Weights of a small image diffusion model.
Model: 11M parameters, 48-pixel images, patch size [6, 6], layers 10, width 256.
Training: adamw at rate 0.00083, 15000 steps.
Rows from block 6, named by matrix and row number. Rows with one number belong to one neuron. Each number is 200 + 20 x the weight over its row's rms, rounded and kept within 0 to 999. All counts start at 0. After the name is the row's rms in percent of the matrix's.
# fc1: MLP up (model.blocks.6.mlp.fc1.weight, 1024x256), inputs 192-255
# fc2: MLP down (model.blocks.6.mlp.fc2.weight, 256x1024, transposed), outputs 192-255
fc1.412,080,175,180,222,194,204,210,212,188,182,186,228,229,207,213,214,204,243,194,221,229,226,177,213,214,197,234,226,216,184,198,204,183,231,226,232,207,206,193,177,238,134,200,183,224,227,199,187,192,178,217,192,200,187,196,190,201,175,199,198,213,199,209,186,243
fc1.413,117,198,190,203,195,222,254,182,239,206,214,212,226,207,190,200,211,203,203,174,202,203,198,231,193,200,228,187,250,203,203,213,192,233,209,232,207,222,233,189,208,185,241,207,199,187,219,228,218,200,198,179,209,159,207,192,237,232,198,183,210,223,237,234,161
fc1.414,093,205,173,193,187,184,175,224,219,218,213,195,198,207,212,193,253,179,158,193,186,238,250,194,189,188,198,221,200,222,205,187,211,220,161,182,170,192,219,246,232,213,190,193,218,197,224,206,216,206,195,193,186,172,170,194,207,164,205,192,190,195,160,212,220
fc1.415,085,202,157,171,195,185,187,204,194,187,190,226,205,195,195,213,199,222,159,217,207,223,178,209,199,180,195,201,172,201,194,241,182,206,193,171,235,181,208,176,198,272,191,231,222,202,166,204,184,245,169,202,232,169,181,200,211,201,184,177,181,180,205,194,191
fc1.416,110,200,233,178,193,250,212,172,186,226,182,176,209,206,222,211,173,214,199,187,170,194,188,182,199,219,204,203,198,200,175,195,180,200,223,237,216,219,175,220,220,208,210,210,216,179,165,254,187,201,175,226,188,201,215,210,163,193,177,214,214,217,189,226,208
fc1.417,091,204,186,190,175,221,207,192,227,215,200,163,219,196,183,216,203,166,131,153,192,168,193,156,188,175,229,192,169,199,176,225,182,199,197,219,256,190,191,174,186,226,190,187,214,176,198,221,200,200,198,195,203,177,187,182,215,197,197,191,233,198,226,188,178
fc1.418,097,167,208,208,172,183,177,188,196,205,189,183,207,200,235,167,213,242,214,211,258,208,228,201,183,244,196,227,208,168,183,226,165,225,209,216,213,217,183,184,213,238,213,167,208,222,199,232,208,160,177,187,245,201,195,225,197,214,207,209,199,193,188,191,209
fc1.419,165,223,209,183,179,216,208,201,208,187,208,175,206,173,209,178,179,186,207,183,186,200,186,195,230,218,210,221,228,192,239,201,163,191,204,205,208,207,199,200,185,218,162,161,184,201,232,210,190,240,189,195,218,180,190,212,190,239,186,207,175,206,202,225,213
fc1.420,099,215,197,206,199,207,244,203,189,170,177,228,235,211,202,208,212,157,169,203,198,198,212,194,217,206,194,187,180,203,216,175,206,190,204,222,223,200,188,225,201,169,206,214,195,180,177,208,167,198,232,205,221,177,222,199,197,227,219,190,184,195,201,180,157
fc1.421,097,177,182,205,179,182,187,209,193,177,192,222,154,185,192,202,194,161,203,206,190,236,192,208,244,209,216,197,154,224,224,195,188,203,204,240,231,194,189,175,202,162,177,212,242,206,207,205,209,191,188,212,178,189,205,197,188,178,249,215,214,167,202,191,169
fc1.422,107,166,187,231,190,193,198,207,210,171,185,214,208,213,229,226,235,197,180,149,213,210,193,178,198,217,205,196,205,227,219,218,214,211,232,170,170,233,228,186,242,167,241,199,212,201,198,206,223,204,224,184,237,162,192,175,216,191,206,204,229,202,176,199,192
fc1.423,094,197,188,204,239,214,213,218,187,182,189,214,201,252,247,173,240,215,184,181,195,224,195,185,208,236,218,183,203,216,195,204,223,223,213,184,209,226,193,213,209,223,216,203,210,192,223,230,202,205,188,210,183,208,173,202,226,178,198,200,191,200,239,204,197
fc1.424,098,217,210,203,179,198,181,168,204,229,192,173,210,213,188,206,183,211,201,181,229,163,161,177,195,220,195,202,199,194,174,194,207,144,156,224,126,223,190,202,217,218,187,171,209,168,218,201,196,148,211,213,190,235,246,205,212,170,165,179,213,188,182,188,214
fc1.425,110,260,194,170,192,207,210,191,206,196,194,140,194,207,212,224,186,200,216,181,189,204,192,217,239,190,206,186,165,165,226,198,168,199,197,208,193,189,211,228,190,190,227,214,187,176,214,186,158,178,207,193,184,189,223,196,218,203,197,229,174,219,190,218,191
fc1.426,101,205,210,211,201,212,219,206,201,187,185,225,199,211,207,200,205,174,191,202,230,221,219,201,204,198,205,193,251,159,196,179,194,211,192,213,193,186,191,214,209,204,201,217,242,219,162,182,192,178,202,186,221,207,180,222,235,203,184,198,266,188,197,159,223
fc1.427,099,223,182,185,186,205,176,217,189,194,186,223,222,225,176,184,193,172,171,198,212,201,192,188,207,195,224,202,236,239,217,192,258,180,236,192,191,188,186,147,211,216,171,155,207,188,178,184,214,218,209,202,209,211,212,215,205,185,225,215,208,205,204,174,208
fc1.428,118,184,197,183,194,190,228,186,204,198,180,216,193,195,211,211,233,220,228,190,187,215,199,143,218,197,201,204,204,204,187,207,170,213,203,199,138,211,189,169,206,200,201,156,212,202,222,187,232,262,214,196,208,184,196,249,201,211,190,211,193,201,193,191,185
fc1.429,108,167,199,200,214,196,217,171,165,223,202,229,196,195,205,191,197,211,218,188,218,212,189,216,242,212,173,222,177,190,164,193,142,195,182,240,196,149,217,215,216,201,207,213,171,189,214,206,217,205,195,193,180,176,209,222,201,195,188,176,214,198,206,199,172
fc1.430,126,195,189,152,208,211,236,239,192,201,205,204,220,182,198,212,237,193,197,168,195,210,198,218,181,219,194,236,211,209,235,206,199,197,211,188,224,227,213,192,181,199,237,198,214,190,196,196,197,222,182,216,226,203,222,217,220,190,177,222,243,214,195,226,200
fc1.431,118,181,218,184,180,185,212,165,178,207,213,196,205,216,201,217,216,179,187,185,170,203,216,207,198,186,212,200,188,220,206,216,227,232,188,199,186,149,180,209,161,211,211,184,168,215,185,196,201,177,190,233,211,221,201,218,200,196,196,164,206,209,245,190,199
fc1.432,110,171,199,183,172,195,177,201,185,216,193,212,211,217,179,217,257,196,203,206,205,217,199,207,148,173,184,184,155,208,213,183,250,222,203,201,190,200,197,215,205,206,211,228,193,200,196,201,215,216,166,230,199,207,194,210,199,188,184,205,189,174,226,200,214
fc1.433,097,155,163,180,222,184,195,199,190,223,187,209,175,198,211,199,216,242,245,230,192,216,196,206,205,210,158,227,201,224,203,192,210,187,206,192,196,205,198,198,202,237,189,220,162,211,179,211,216,168,219,201,213,187,232,196,222,187,200,226,174,213,220,215,173
fc1.434,094,149,192,203,167,203,192,211,206,189,233,211,208,220,197,180,200,174,170,212,238,190,219,187,200,227,202,212,203,202,202,185,202,201,192,162,204,190,215,206,213,212,246,210,253,211,214,192,195,193,164,183,166,208,195,159,198,151,206,187,250,232,170,206,261
fc1.435,088,179,205,219,211,207,199,169,189,190,183,200,225,206,224,202,236,215,199,167,194,216,181,196,242,195,182,215,184,167,179,244,266,178,222,177,237,175,186,177,205,206,207,158,233,209,179,219,205,204,201,188,188,192,228,198,211,169,191,228,217,189,214,181,190
fc1.436,094,215,187,173,216,216,185,233,217,181,206,187,218,179,215,209,191,188,187,195,149,216,206,206,195,198,183,194,186,178,221,213,188,174,214,203,196,209,177,190,199,199,194,220,217,205,180,199,181,217,226,205,182,217,177,194,197,178,219,196,247,168,204,189,197
fc1.437,096,242,208,212,193,198,186,193,219,199,201,193,216,185,185,202,177,167,209,223,207,170,152,189,189,181,190,215,191,202,197,198,217,206,169,175,167,228,198,211,227,229,177,180,190,195,196,198,200,201,221,205,203,240,208,208,191,191,220,229,212,162,207,178,206
fc1.438,106,201,191,207,215,219,226,193,212,214,216,196,173,192,191,201,203,180,176,207,199,211,184,222,189,222,212,212,199,152,212,210,206,175,207,209,210,216,197,181,205,205,220,206,226,206,207,206,167,180,205,178,176,240,196,178,239,148,203,145,212,193,232,200,200
fc1.439,076,171,218,193,216,182,215,183,199,221,219,192,218,228,206,207,206,209,181,198,167,198,244,211,226,196,213,209,188,209,205,204,209,237,208,166,220,216,208,176,220,211,191,238,200,242,218,230,217,212,230,181,174,222,192,219,188,186,208,205,218,198,216,216,207
fc1.440,098,197,197,204,197,199,210,212,202,201,203,229,229,207,208,173,196,191,172,195,200,175,203,190,176,225,249,168,196,185,206,155,187,176,198,177,185,174,205,221,202,191,199,246,182,209,205,174,198,207,223,204,190,225,191,245,183,209,185,203,231,214,193,168,185
fc1.441,090,207,211,217,188,190,183,197,215,216,183,214,210,226,175,222,175,209,201,169,236,153,156,164,242,220,185,185,191,204,206,199,220,193,173,170,164,210,162,186,191,207,160,154,228,150,209,211,171,231,197,214,198,234,216,189,211,192,197,183,210,180,203,206,216
fc1.442,100,167,157,111,195,185,183,207,213,174,194,210,196,200,167,219,189,213,212,223,167,204,211,200,190,207,201,207,170,216,186,188,195,195,217,180,221,216,217,221,181,191,203,210,224,225,200,194,180,182,191,207,199,227,224,213,229,200,196,216,177,224,206,209,199
fc1.443,102,203,171,196,197,217,193,185,203,185,180,218,213,194,222,209,186,249,204,223,233,172,209,162,198,240,214,187,214,197,215,195,200,183,175,208,217,192,158,183,185,175,205,188,209,197,167,210,201,178,167,212,209,214,202,196,204,208,180,196,224,213,217,157,192
fc1.444,081,206,170,212,174,207,181,206,203,201,219,225,184,184,187,226,190,198,223,210,222,207,184,213,184,189,228,226,212,202,219,167,205,178,214,222,149,178,219,197,179,228,241,190,217,197,182,166,214,230,208,196,206,219,189,193,227,206,177,263,145,218,227,197,174
fc1.445,085,215,203,212,195,194,206,186,204,179,205,203,195,196,202,213,191,226,185,224,214,206,192,243,187,201,197,206,199,213,185,230,196,260,201,234,205,198,187,219,199,180,206,156,189,189,202,195,185,177,209,222,206,244,215,185,195,198,162,212,212,193,183,212,190
fc1.446,105,196,187,190,204,197,213,229,207,215,236,178,165,219,193,231,193,246,232,161,197,205,186,220,211,184,191,218,212,190,174,205,192,231,204,198,204,198,187,213,189,192,226,210,214,209,212,215,235,176,206,203,206,211,147,212,226,192,208,180,202,213,199,216,225
fc1.447,093,139,189,208,201,195,189,210,183,199,231,191,180,163,186,217,216,208,223,200,191,234,233,218,208,193,188,193,249,190,195,215,223,236,260,185,248,195,198,208,210,189,187,200,189,207,221,197,203,182,206,208,200,186,181,182,239,220,144,200,229,203,224,213,156
fc1.448,091,173,228,228,194,196,201,190,213,160,202,179,152,211,185,213,189,157,223,206,205,190,204,189,213,211,201,186,203,191,207,205,170,170,178,183,169,215,193,200,192,215,222,229,205,208,229,186,212,205,202,212,194,215,201,224,194,206,212,205,191,207,259,194,197
fc1.449,089,217,221,202,176,196,204,216,198,174,240,202,209,198,206,210,181,214,196,212,234,194,197,245,189,213,199,184,233,209,196,183,184,186,213,194,229,183,149,156,172,227,228,205,206,205,167,190,202,165,205,198,237,216,202,224,173,215,172,190,165,197,190,190,183
fc1.450,125,201,199,141,172,201,227,215,226,178,211,189,188,191,180,197,239,188,210,193,214,181,160,178,193,212,229,227,176,201,213,158,193,216,227,180,166,185,218,206,218,191,213,187,206,158,182,212,180,193,229,184,178,191,196,202,227,202,160,166,211,190,192,195,203
fc1.451,095,206,210,177,210,199,210,176,182,202,216,213,191,168,208,190,178,178,203,182,208,182,188,197,204,197,188,188,175,174,189,189,183,219,168,192,200,177,184,203,190,172,213,165,181,175,214,188,195,210,181,202,177,221,190,183,186,195,218,162,179,240,188,227,138
fc1.452,142,196,163,206,175,200,203,166,143,224,201,177,182,200,213,185,218,195,192,185,200,231,220,176,219,217,201,216,235,202,190,187,196,210,203,209,196,207,218,213,215,213,234,164,189,219,196,223,199,217,187,228,212,214,192,222,183,197,189,210,220,226,200,224,229
fc1.453,090,233,218,205,180,203,197,200,190,208,217,172,208,171,215,157,203,187,194,216,175,162,173,187,214,168,217,194,186,204,228,226,209,222,185,227,232,225,192,225,212,179,173,216,201,200,225,224,225,186,216,219,170,229,210,207,185,191,232,246,201,191,190,207,194
fc1.454,079,209,186,198,195,222,221,194,194,212,215,209,233,184,192,214,197,238,201,212,171,194,207,190,198,221,223,216,244,217,200,201,189,175,202,217,169,189,185,247,201,166,177,216,185,227,209,245,205,209,177,196,207,183,235,224,221,212,188,220,219,208,234,194,225
fc1.455,091,200,202,185,197,188,204,189,187,216,224,193,201,210,217,208,198,206,224,177,236,153,208,214,205,203,201,176,201,198,193,226,167,208,192,206,206,186,194,193,220,228,191,211,227,200,200,213,194,164,206,193,208,210,208,242,210,209,190,192,218,201,200,217,210
fc1.456,097,209,197,213,179,200,188,197,211,217,193,200,232,201,187,179,188,211,192,207,223,152,173,229,180,198,223,226,193,194,182,213,208,166,171,238,174,216,189,176,216,235,186,183,198,206,146,219,203,169,193,188,249,218,229,202,204,213,170,211,214,220,155,181,209
fc1.457,094,264,214,193,168,206,181,232,193,218,194,186,201,204,228,228,208,204,171,226,212,203,225,236,194,211,176,190,218,197,199,185,217,194,219,225,209,191,179,199,190,190,251,198,240,184,206,189,199,186,257,219,202,195,158,203,222,177,203,231,177,203,242,155,194
fc1.458,085,197,185,213,180,216,199,205,197,223,218,192,222,215,170,214,208,194,219,174,201,189,190,217,172,201,204,197,199,199,194,229,235,191,187,184,162,224,203,201,235,193,200,182,170,210,151,215,169,190,194,199,199,238,161,203,208,180,183,194,179,198,183,201,188
fc1.459,101,210,178,193,184,226,230,207,239,198,210,204,193,162,203,197,197,191,182,204,189,232,191,201,177,201,201,201,222,209,181,210,176,223,200,193,220,233,186,216,257,257,191,172,218,202,203,183,201,217,166,202,192,182,188,155,200,193,209,216,178,226,212,206,227
fc1.460,104,173,181,204,193,185,205,215,190,200,207,239,195,205,173,206,193,179,176,217,183,195,181,220,222,213,182,164,139,191,213,183,205,200,188,180,203,180,210,223,185,221,225,214,222,208,176,227,193,261,231,172,186,238,214,215,217,204,200,204,233,191,166,209,192
fc1.461,085,189,228,203,193,187,204,165,211,194,204,221,188,190,215,222,187,225,202,223,243,242,225,229,223,170,214,219,222,178,180,187,229,191,201,235,203,210,205,192,210,212,230,218,212,209,195,189,201,216,186,174,199,193,232,172,229,193,160,202,204,204,226,202,198
fc1.462,117,177,186,178,202,216,206,189,206,206,213,219,164,207,161,213,216,193,237,183,194,231,164,200,224,163,195,202,222,183,227,173,177,223,201,214,179,209,202,177,225,190,187,200,247,247,225,212,265,229,206,213,227,197,170,243,189,203,183,214,237,220,244,178,204
fc1.463,081,181,190,208,197,187,205,222,212,216,241,224,195,196,219,218,200,175,205,181,220,156,209,200,224,200,214,201,197,230,197,216,243,198,225,190,195,215,206,209,179,212,195,181,197,222,199,210,192,255,171,198,220,209,158,218,202,181,207,228,199,195,197,227,229
fc2.412,087,205,205,196,175,215,210,209,180,170,190,224,208,192,192,190,213,200,200,225,215,204,188,195,210,199,190,215,219,200,234,152,197,239,220,208,181,202,179,211,198,149,222,192,192,198,194,191,204,199,211,180,204,191,195,213,217,145,193,180,163,188,204,189,162
fc2.413,125,226,197,220,212,190,238,200,214,209,228,184,222,215,177,197,200,224,209,194,216,194,194,198,162,187,198,188,189,220,228,191,195,203,214,233,200,187,188,194,198,213,188,195,178,216,162,195,205,208,196,202,154,168,203,196,215,227,195,194,229,191,228,217,165
fc2.414,094,182,216,196,191,186,206,194,233,203,188,220,185,198,200,178,173,186,164,204,190,212,156,214,185,172,188,187,207,185,178,173,180,213,157,197,192,188,196,171,234,206,190,221,186,186,188,222,182,203,215,190,197,219,208,193,217,224,205,215,215,191,182,218,163
fc2.415,086,196,236,174,216,213,189,189,178,212,192,202,209,189,221,199,188,216,181,213,170,172,206,228,192,192,190,199,225,200,185,194,224,241,219,216,199,213,168,197,212,212,211,246,157,187,205,217,200,201,200,208,240,212,182,163,219,208,182,214,224,196,198,216,223
fc2.416,086,166,193,161,233,211,184,209,216,169,190,194,214,227,150,221,196,211,202,194,172,239,177,201,187,184,181,200,233,213,205,221,193,213,183,177,187,194,221,204,209,215,196,192,183,238,193,195,177,175,214,179,175,164,177,197,226,203,197,195,203,214,225,174,175
fc2.417,090,196,215,189,202,165,228,168,204,230,191,215,160,188,199,213,234,203,168,228,221,187,187,212,169,166,184,210,210,177,180,206,211,203,234,204,171,184,182,221,200,215,190,213,204,218,228,185,227,220,223,196,209,203,189,206,195,199,216,173,153,223,182,229,200
fc2.418,103,213,199,223,178,210,153,194,213,210,199,210,185,170,219,179,186,211,214,171,164,203,162,192,208,169,221,166,187,183,213,227,232,198,194,193,176,211,193,194,232,230,214,145,202,240,205,211,204,175,215,208,218,183,175,199,230,216,200,218,196,182,169,195,213
fc2.419,135,185,219,159,255,197,207,201,207,168,189,204,200,198,189,238,205,206,196,204,181,198,207,202,176,229,193,207,192,214,235,211,176,210,216,198,194,208,212,192,207,191,222,227,178,188,230,191,198,168,165,188,181,164,209,169,195,268,204,188,182,190,197,173,224
fc2.420,097,206,225,200,188,185,187,212,201,192,197,158,214,211,181,184,199,196,198,233,205,191,197,228,204,216,198,202,196,197,163,205,183,170,228,192,173,183,206,197,195,186,199,187,232,212,191,206,180,216,193,211,211,219,230,208,200,188,211,165,177,206,208,197,221
fc2.421,097,217,231,218,187,188,190,190,191,164,178,174,195,183,212,172,168,178,193,197,236,218,191,184,236,211,219,219,195,193,190,209,227,189,211,184,186,206,204,238,198,152,187,236,203,192,219,195,217,209,208,210,182,208,201,209,207,189,234,155,194,188,178,248,209
fc2.422,110,174,152,211,190,228,185,224,199,180,195,217,165,214,223,169,172,223,189,203,211,211,191,179,222,217,167,201,219,202,212,224,201,206,215,229,183,170,145,234,184,217,224,215,163,196,206,191,219,204,168,192,209,218,213,195,185,204,211,164,196,199,179,196,179
fc2.423,091,169,204,167,218,209,196,215,165,208,202,214,210,231,189,228,191,204,203,202,209,214,182,190,188,201,229,177,171,175,170,234,196,191,206,201,225,213,216,187,183,201,182,189,203,176,193,191,202,218,178,243,171,235,203,216,188,195,195,196,219,185,187,252,240
fc2.424,083,206,190,200,197,186,196,197,194,213,186,218,173,218,204,204,203,191,204,231,189,199,196,184,197,186,231,204,206,214,200,210,219,168,169,168,223,195,195,192,199,207,225,174,172,188,179,196,191,147,214,189,171,206,213,222,191,223,199,179,187,189,213,186,171
fc2.425,109,156,181,153,195,200,178,216,214,228,215,217,222,184,199,208,226,208,204,161,207,249,216,197,194,175,208,222,185,215,170,194,234,200,212,196,209,202,198,196,207,213,211,237,194,210,231,199,194,194,190,193,202,221,221,206,213,171,186,169,187,179,175,189,205
fc2.426,097,196,185,215,216,206,216,184,205,189,204,158,230,172,197,195,213,202,192,196,175,208,197,180,210,224,214,223,219,176,200,188,230,208,211,172,207,193,207,190,206,183,201,227,193,207,222,188,172,194,195,193,209,198,196,196,179,195,173,190,132,217,193,166,173
fc2.427,106,177,206,194,176,175,221,228,175,196,190,211,192,221,178,190,210,174,162,224,203,183,214,199,195,208,234,193,235,212,181,189,164,193,227,151,214,206,220,248,201,177,217,168,213,156,239,206,209,234,212,239,198,205,189,207,170,188,212,191,184,181,189,221,227
fc2.428,122,229,218,186,209,228,216,226,212,220,209,200,225,195,200,211,183,212,223,198,161,229,210,159,228,206,215,178,200,155,214,227,220,192,190,196,222,211,208,200,217,188,194,184,215,206,184,222,203,223,175,190,183,243,169,225,218,195,188,173,217,194,233,159,206
fc2.429,099,172,178,205,193,209,191,202,204,240,209,184,206,185,206,177,204,219,190,188,189,209,216,210,224,203,203,193,180,227,209,169,222,182,208,186,206,216,230,221,212,188,190,200,176,179,169,204,189,200,198,228,178,207,196,211,205,205,205,194,186,202,195,208,222
fc2.430,123,208,245,196,236,179,213,188,172,220,190,220,213,212,191,216,203,174,202,203,195,196,215,200,217,233,239,224,197,206,244,177,212,191,163,176,229,200,216,183,207,210,212,222,200,230,192,201,215,163,196,205,199,184,194,157,219,211,186,220,209,206,229,172,192
fc2.431,117,245,191,214,222,217,219,189,199,208,179,198,208,236,174,193,185,176,213,166,212,192,191,222,142,178,210,164,205,198,151,222,164,216,210,194,182,187,209,207,190,216,174,228,200,243,238,196,202,214,204,197,234,185,200,183,199,184,178,167,196,195,197,207,189
fc2.432,124,213,217,186,178,198,193,205,203,210,195,204,214,196,173,228,171,178,197,226,216,179,189,186,181,218,205,215,183,207,189,177,149,235,213,223,205,191,185,211,203,190,206,191,192,213,189,193,191,212,192,222,186,222,178,205,161,200,214,206,197,162,200,195,189
fc2.433,100,245,245,170,219,197,185,202,198,199,180,205,218,184,194,212,181,244,207,199,209,223,211,204,210,204,222,224,190,218,171,183,177,215,206,214,230,204,183,210,207,226,196,215,191,175,224,197,204,165,200,211,208,218,198,195,207,178,161,227,213,209,208,163,231
fc2.434,096,206,170,209,150,189,197,195,219,198,204,227,167,210,212,200,199,181,168,220,185,218,188,188,176,187,201,233,203,204,201,211,215,238,165,197,189,214,194,169,212,192,211,202,174,170,179,201,206,197,215,201,191,195,197,160,171,202,179,190,163,228,182,201,183
fc2.435,091,219,174,193,205,206,196,177,207,183,209,185,193,188,202,186,234,205,225,179,198,206,184,190,200,175,204,188,195,185,206,259,182,190,198,225,205,206,219,213,191,191,205,167,163,204,220,206,204,194,204,213,198,187,222,198,189,209,178,175,174,210,236,170,213
fc2.436,096,196,224,171,173,192,199,198,222,194,214,208,214,176,237,162,171,223,199,193,213,231,174,194,225,205,201,232,208,187,203,229,193,165,200,203,206,193,187,208,215,199,196,186,211,227,212,194,216,221,195,208,220,227,199,191,210,194,208,214,196,196,200,183,176
fc2.437,089,158,180,202,186,204,191,212,185,184,203,205,187,167,207,181,219,193,189,200,227,192,249,202,195,242,193,214,168,192,218,212,187,218,192,202,244,178,214,180,241,216,176,189,212,208,178,210,184,220,208,177,208,194,211,215,173,201,204,173,202,200,204,183,164
fc2.438,101,176,222,220,220,160,241,199,204,206,195,191,182,215,259,190,199,205,231,185,188,203,197,201,199,232,236,212,208,222,198,197,210,233,189,231,232,196,189,208,193,178,182,214,211,192,198,179,197,185,194,169,204,219,202,186,213,194,210,180,229,222,191,200,179
fc2.439,081,196,194,186,210,212,233,214,199,198,197,208,207,209,205,204,211,199,200,208,233,202,204,196,197,214,190,157,188,178,183,169,214,230,224,190,193,191,200,235,159,204,209,231,240,177,202,233,174,206,216,190,192,210,207,213,156,191,177,180,170,170,223,178,170
fc2.440,098,199,199,230,214,207,170,222,200,190,214,229,187,204,205,173,200,191,146,197,214,185,194,206,184,183,189,204,190,206,183,163,225,168,201,197,163,203,215,187,214,156,227,201,192,208,188,205,202,204,205,209,178,197,210,206,175,221,210,187,129,218,200,209,215
fc2.441,088,185,192,211,192,192,195,235,171,193,219,221,162,197,209,181,220,200,157,203,206,197,219,175,210,202,234,200,189,204,213,210,213,194,195,219,205,185,190,223,214,205,162,142,154,185,198,212,219,221,193,188,180,192,221,189,200,204,185,198,199,173,235,200,166
fc2.442,097,213,206,161,215,231,199,198,194,177,214,204,202,208,198,191,171,216,207,198,212,222,207,184,204,231,215,189,221,194,212,206,187,208,214,195,204,227,173,186,224,221,200,214,205,189,209,187,198,199,198,193,202,222,197,192,187,214,194,236,190,171,222,184,232
fc2.443,101,200,201,184,197,226,218,189,177,195,200,197,197,195,236,221,208,211,203,195,182,192,186,154,170,190,185,180,229,181,172,202,212,178,181,190,201,192,196,193,170,191,213,180,198,194,222,221,203,172,217,200,208,208,228,148,215,200,167,193,209,206,192,190,178
fc2.444,085,194,243,201,161,187,194,173,173,223,207,182,205,218,172,189,190,180,188,194,175,251,195,199,182,222,224,219,157,201,204,175,179,166,216,189,215,200,206,194,178,214,195,181,204,217,200,214,209,232,198,192,178,222,200,189,240,205,186,162,220,186,212,194,211
fc2.445,084,203,202,207,196,184,169,190,164,216,183,201,195,172,229,205,205,220,205,200,159,201,215,225,196,174,205,198,175,194,193,217,183,217,199,191,187,201,227,203,257,181,227,164,195,200,196,246,177,168,190,196,203,153,205,186,219,188,181,231,196,196,200,194,226
fc2.446,109,211,219,193,200,171,172,248,199,198,198,209,239,207,200,192,220,205,248,184,220,204,203,189,201,194,183,192,172,189,230,200,195,219,219,178,195,211,202,207,185,199,194,200,199,217,234,210,210,167,190,219,194,197,147,216,198,241,190,207,211,187,204,204,140
fc2.447,103,234,203,227,216,214,197,201,196,167,219,200,226,188,195,203,236,198,213,201,207,202,208,209,229,182,195,199,250,176,227,193,180,222,224,214,181,222,202,222,195,183,176,205,225,203,207,206,199,187,203,214,196,173,177,210,199,212,205,251,228,216,208,208,206
fc2.448,090,229,167,231,224,196,215,170,181,161,190,187,188,192,191,195,194,212,200,209,208,210,213,175,204,211,212,194,182,189,187,194,227,192,205,223,206,173,183,212,176,206,196,187,231,185,183,190,184,210,190,197,185,205,205,189,166,207,198,196,207,180,210,192,196
fc2.449,095,190,163,203,176,191,212,225,221,205,230,227,200,203,219,215,188,189,211,186,197,208,204,232,182,197,176,209,214,184,202,186,231,192,228,209,190,208,203,234,192,219,216,206,217,194,227,190,202,188,217,200,222,214,223,190,220,174,177,167,253,182,190,197,197
fc2.450,119,202,200,217,204,206,190,188,219,194,188,223,168,154,220,206,245,190,172,189,203,214,162,222,225,209,198,231,219,209,194,227,192,171,179,211,161,184,222,203,177,211,175,183,169,253,184,200,212,219,227,204,223,200,199,209,220,200,233,172,189,217,186,206,223
fc2.451,082,166,198,187,262,205,222,210,202,188,181,204,189,204,227,223,200,197,205,174,208,202,211,202,196,199,195,197,195,202,201,238,221,184,180,205,169,193,216,207,200,185,219,204,181,211,196,190,208,212,213,215,208,193,160,221,183,219,222,187,220,207,190,205,231
fc2.452,117,213,203,211,196,219,188,184,180,220,212,190,186,190,189,197,187,211,194,208,173,201,197,230,175,210,178,195,196,231,132,208,191,188,230,182,188,201,219,226,203,194,155,231,181,202,234,192,187,185,168,206,189,202,190,183,215,209,221,186,179,195,196,161,215
fc2.453,091,152,192,209,183,226,182,207,196,201,229,225,189,198,208,183,184,184,221,193,221,187,216,202,197,175,197,223,189,188,179,188,197,194,181,211,196,188,192,200,219,151,203,194,222,198,192,203,186,192,196,176,186,186,216,196,199,208,213,214,213,184,200,214,212
fc2.454,088,194,218,198,201,204,242,181,221,238,227,206,188,215,190,185,224,211,166,216,193,201,161,171,182,186,207,224,191,221,189,169,203,178,188,171,212,189,195,167,179,198,174,203,180,228,170,186,184,194,172,179,181,201,184,178,202,240,200,234,198,192,205,181,194
fc2.455,094,206,191,174,195,197,222,185,216,202,225,249,224,175,228,195,203,169,203,172,190,143,190,210,180,218,223,219,212,196,221,251,234,218,216,233,219,219,192,204,207,224,205,204,181,214,181,196,212,151,210,188,207,210,201,200,203,190,185,198,230,208,210,208,199
fc2.456,102,192,195,220,193,174,218,200,192,229,206,218,189,193,214,167,214,190,179,202,179,154,204,230,168,201,203,191,200,190,205,179,202,195,198,166,228,174,195,208,203,221,209,186,183,209,243,205,198,187,209,192,221,177,200,172,212,188,171,209,222,197,199,174,180
fc2.457,098,184,189,189,170,200,201,200,178,188,234,182,243,193,199,184,198,162,204,145,211,225,200,180,183,160,162,238,228,180,224,199,233,180,201,227,203,232,203,195,184,180,202,176,232,212,205,198,193,207,207,202,203,201,207,201,227,174,168,205,200,197,226,223,175
fc2.458,090,218,237,223,189,203,203,204,196,236,212,227,169,220,194,176,220,222,206,212,205,183,216,220,184,212,227,179,226,213,214,236,164,206,198,208,223,173,209,209,211,191,174,166,203,221,214,205,155,188,192,207,224,193,200,174,173,198,194,208,243,193,210,166,223
fc2.459,106,213,248,209,197,199,233,220,247,169,187,240,207,229,200,187,209,215,210,239,197,231,223,203,187,186,201,218,209,199,191,220,223,195,205,204,233,144,229,181,262,216,187,169,199,166,201,215,186,229,211,227,213,197,200,187,185,215,208,212,195,207,198,213,194
fc2.460,102,209,218,224,189,190,202,191,191,235,219,166,199,201,195,188,176,174,183,215,200,173,222,216,222,222,223,199,134,202,191,215,212,204,219,197,200,229,202,154,198,205,180,224,187,212,198,202,205,238,166,186,181,157,197,202,175,216,206,201,183,203,187,195,192
fc2.461,095,208,185,208,206,172,193,161,219,201,197,168,195,195,181,210,226,192,209,201,211,216,233,197,222,233,210,150,198,191,194,212,212,217,166,189,207,244,210,203,187,212,197,214,213,164,211,212,205,177,200,186,189,206,181,201,224,235,199,212,214,217,190,198,181
fc2.462,116,216,221,189,199,184,164,213,216,185,224,187,208,209,185,222,207,196,213,255,195,218,218,203,217,192,199,180,191,132,175,213,220,192,194,162,185,209,200,214,201,170,205,191,233,246,172,206,213,204,208,204,209,184,164,251,233,195,193,186,186,181,241,173,196
fc2.463,087,204,204,223,187,154,217,229,215,203,240,208,210,201,233,211,220,171,212,204,194,190,209,217,207,206,205,215,197,226,186,206,173,197,200,190,190,208,199,186,205,208,195,191,201,209,233,202,215,257,216,194,210,212,173,178,173,207,198,202,215,201,234,195,204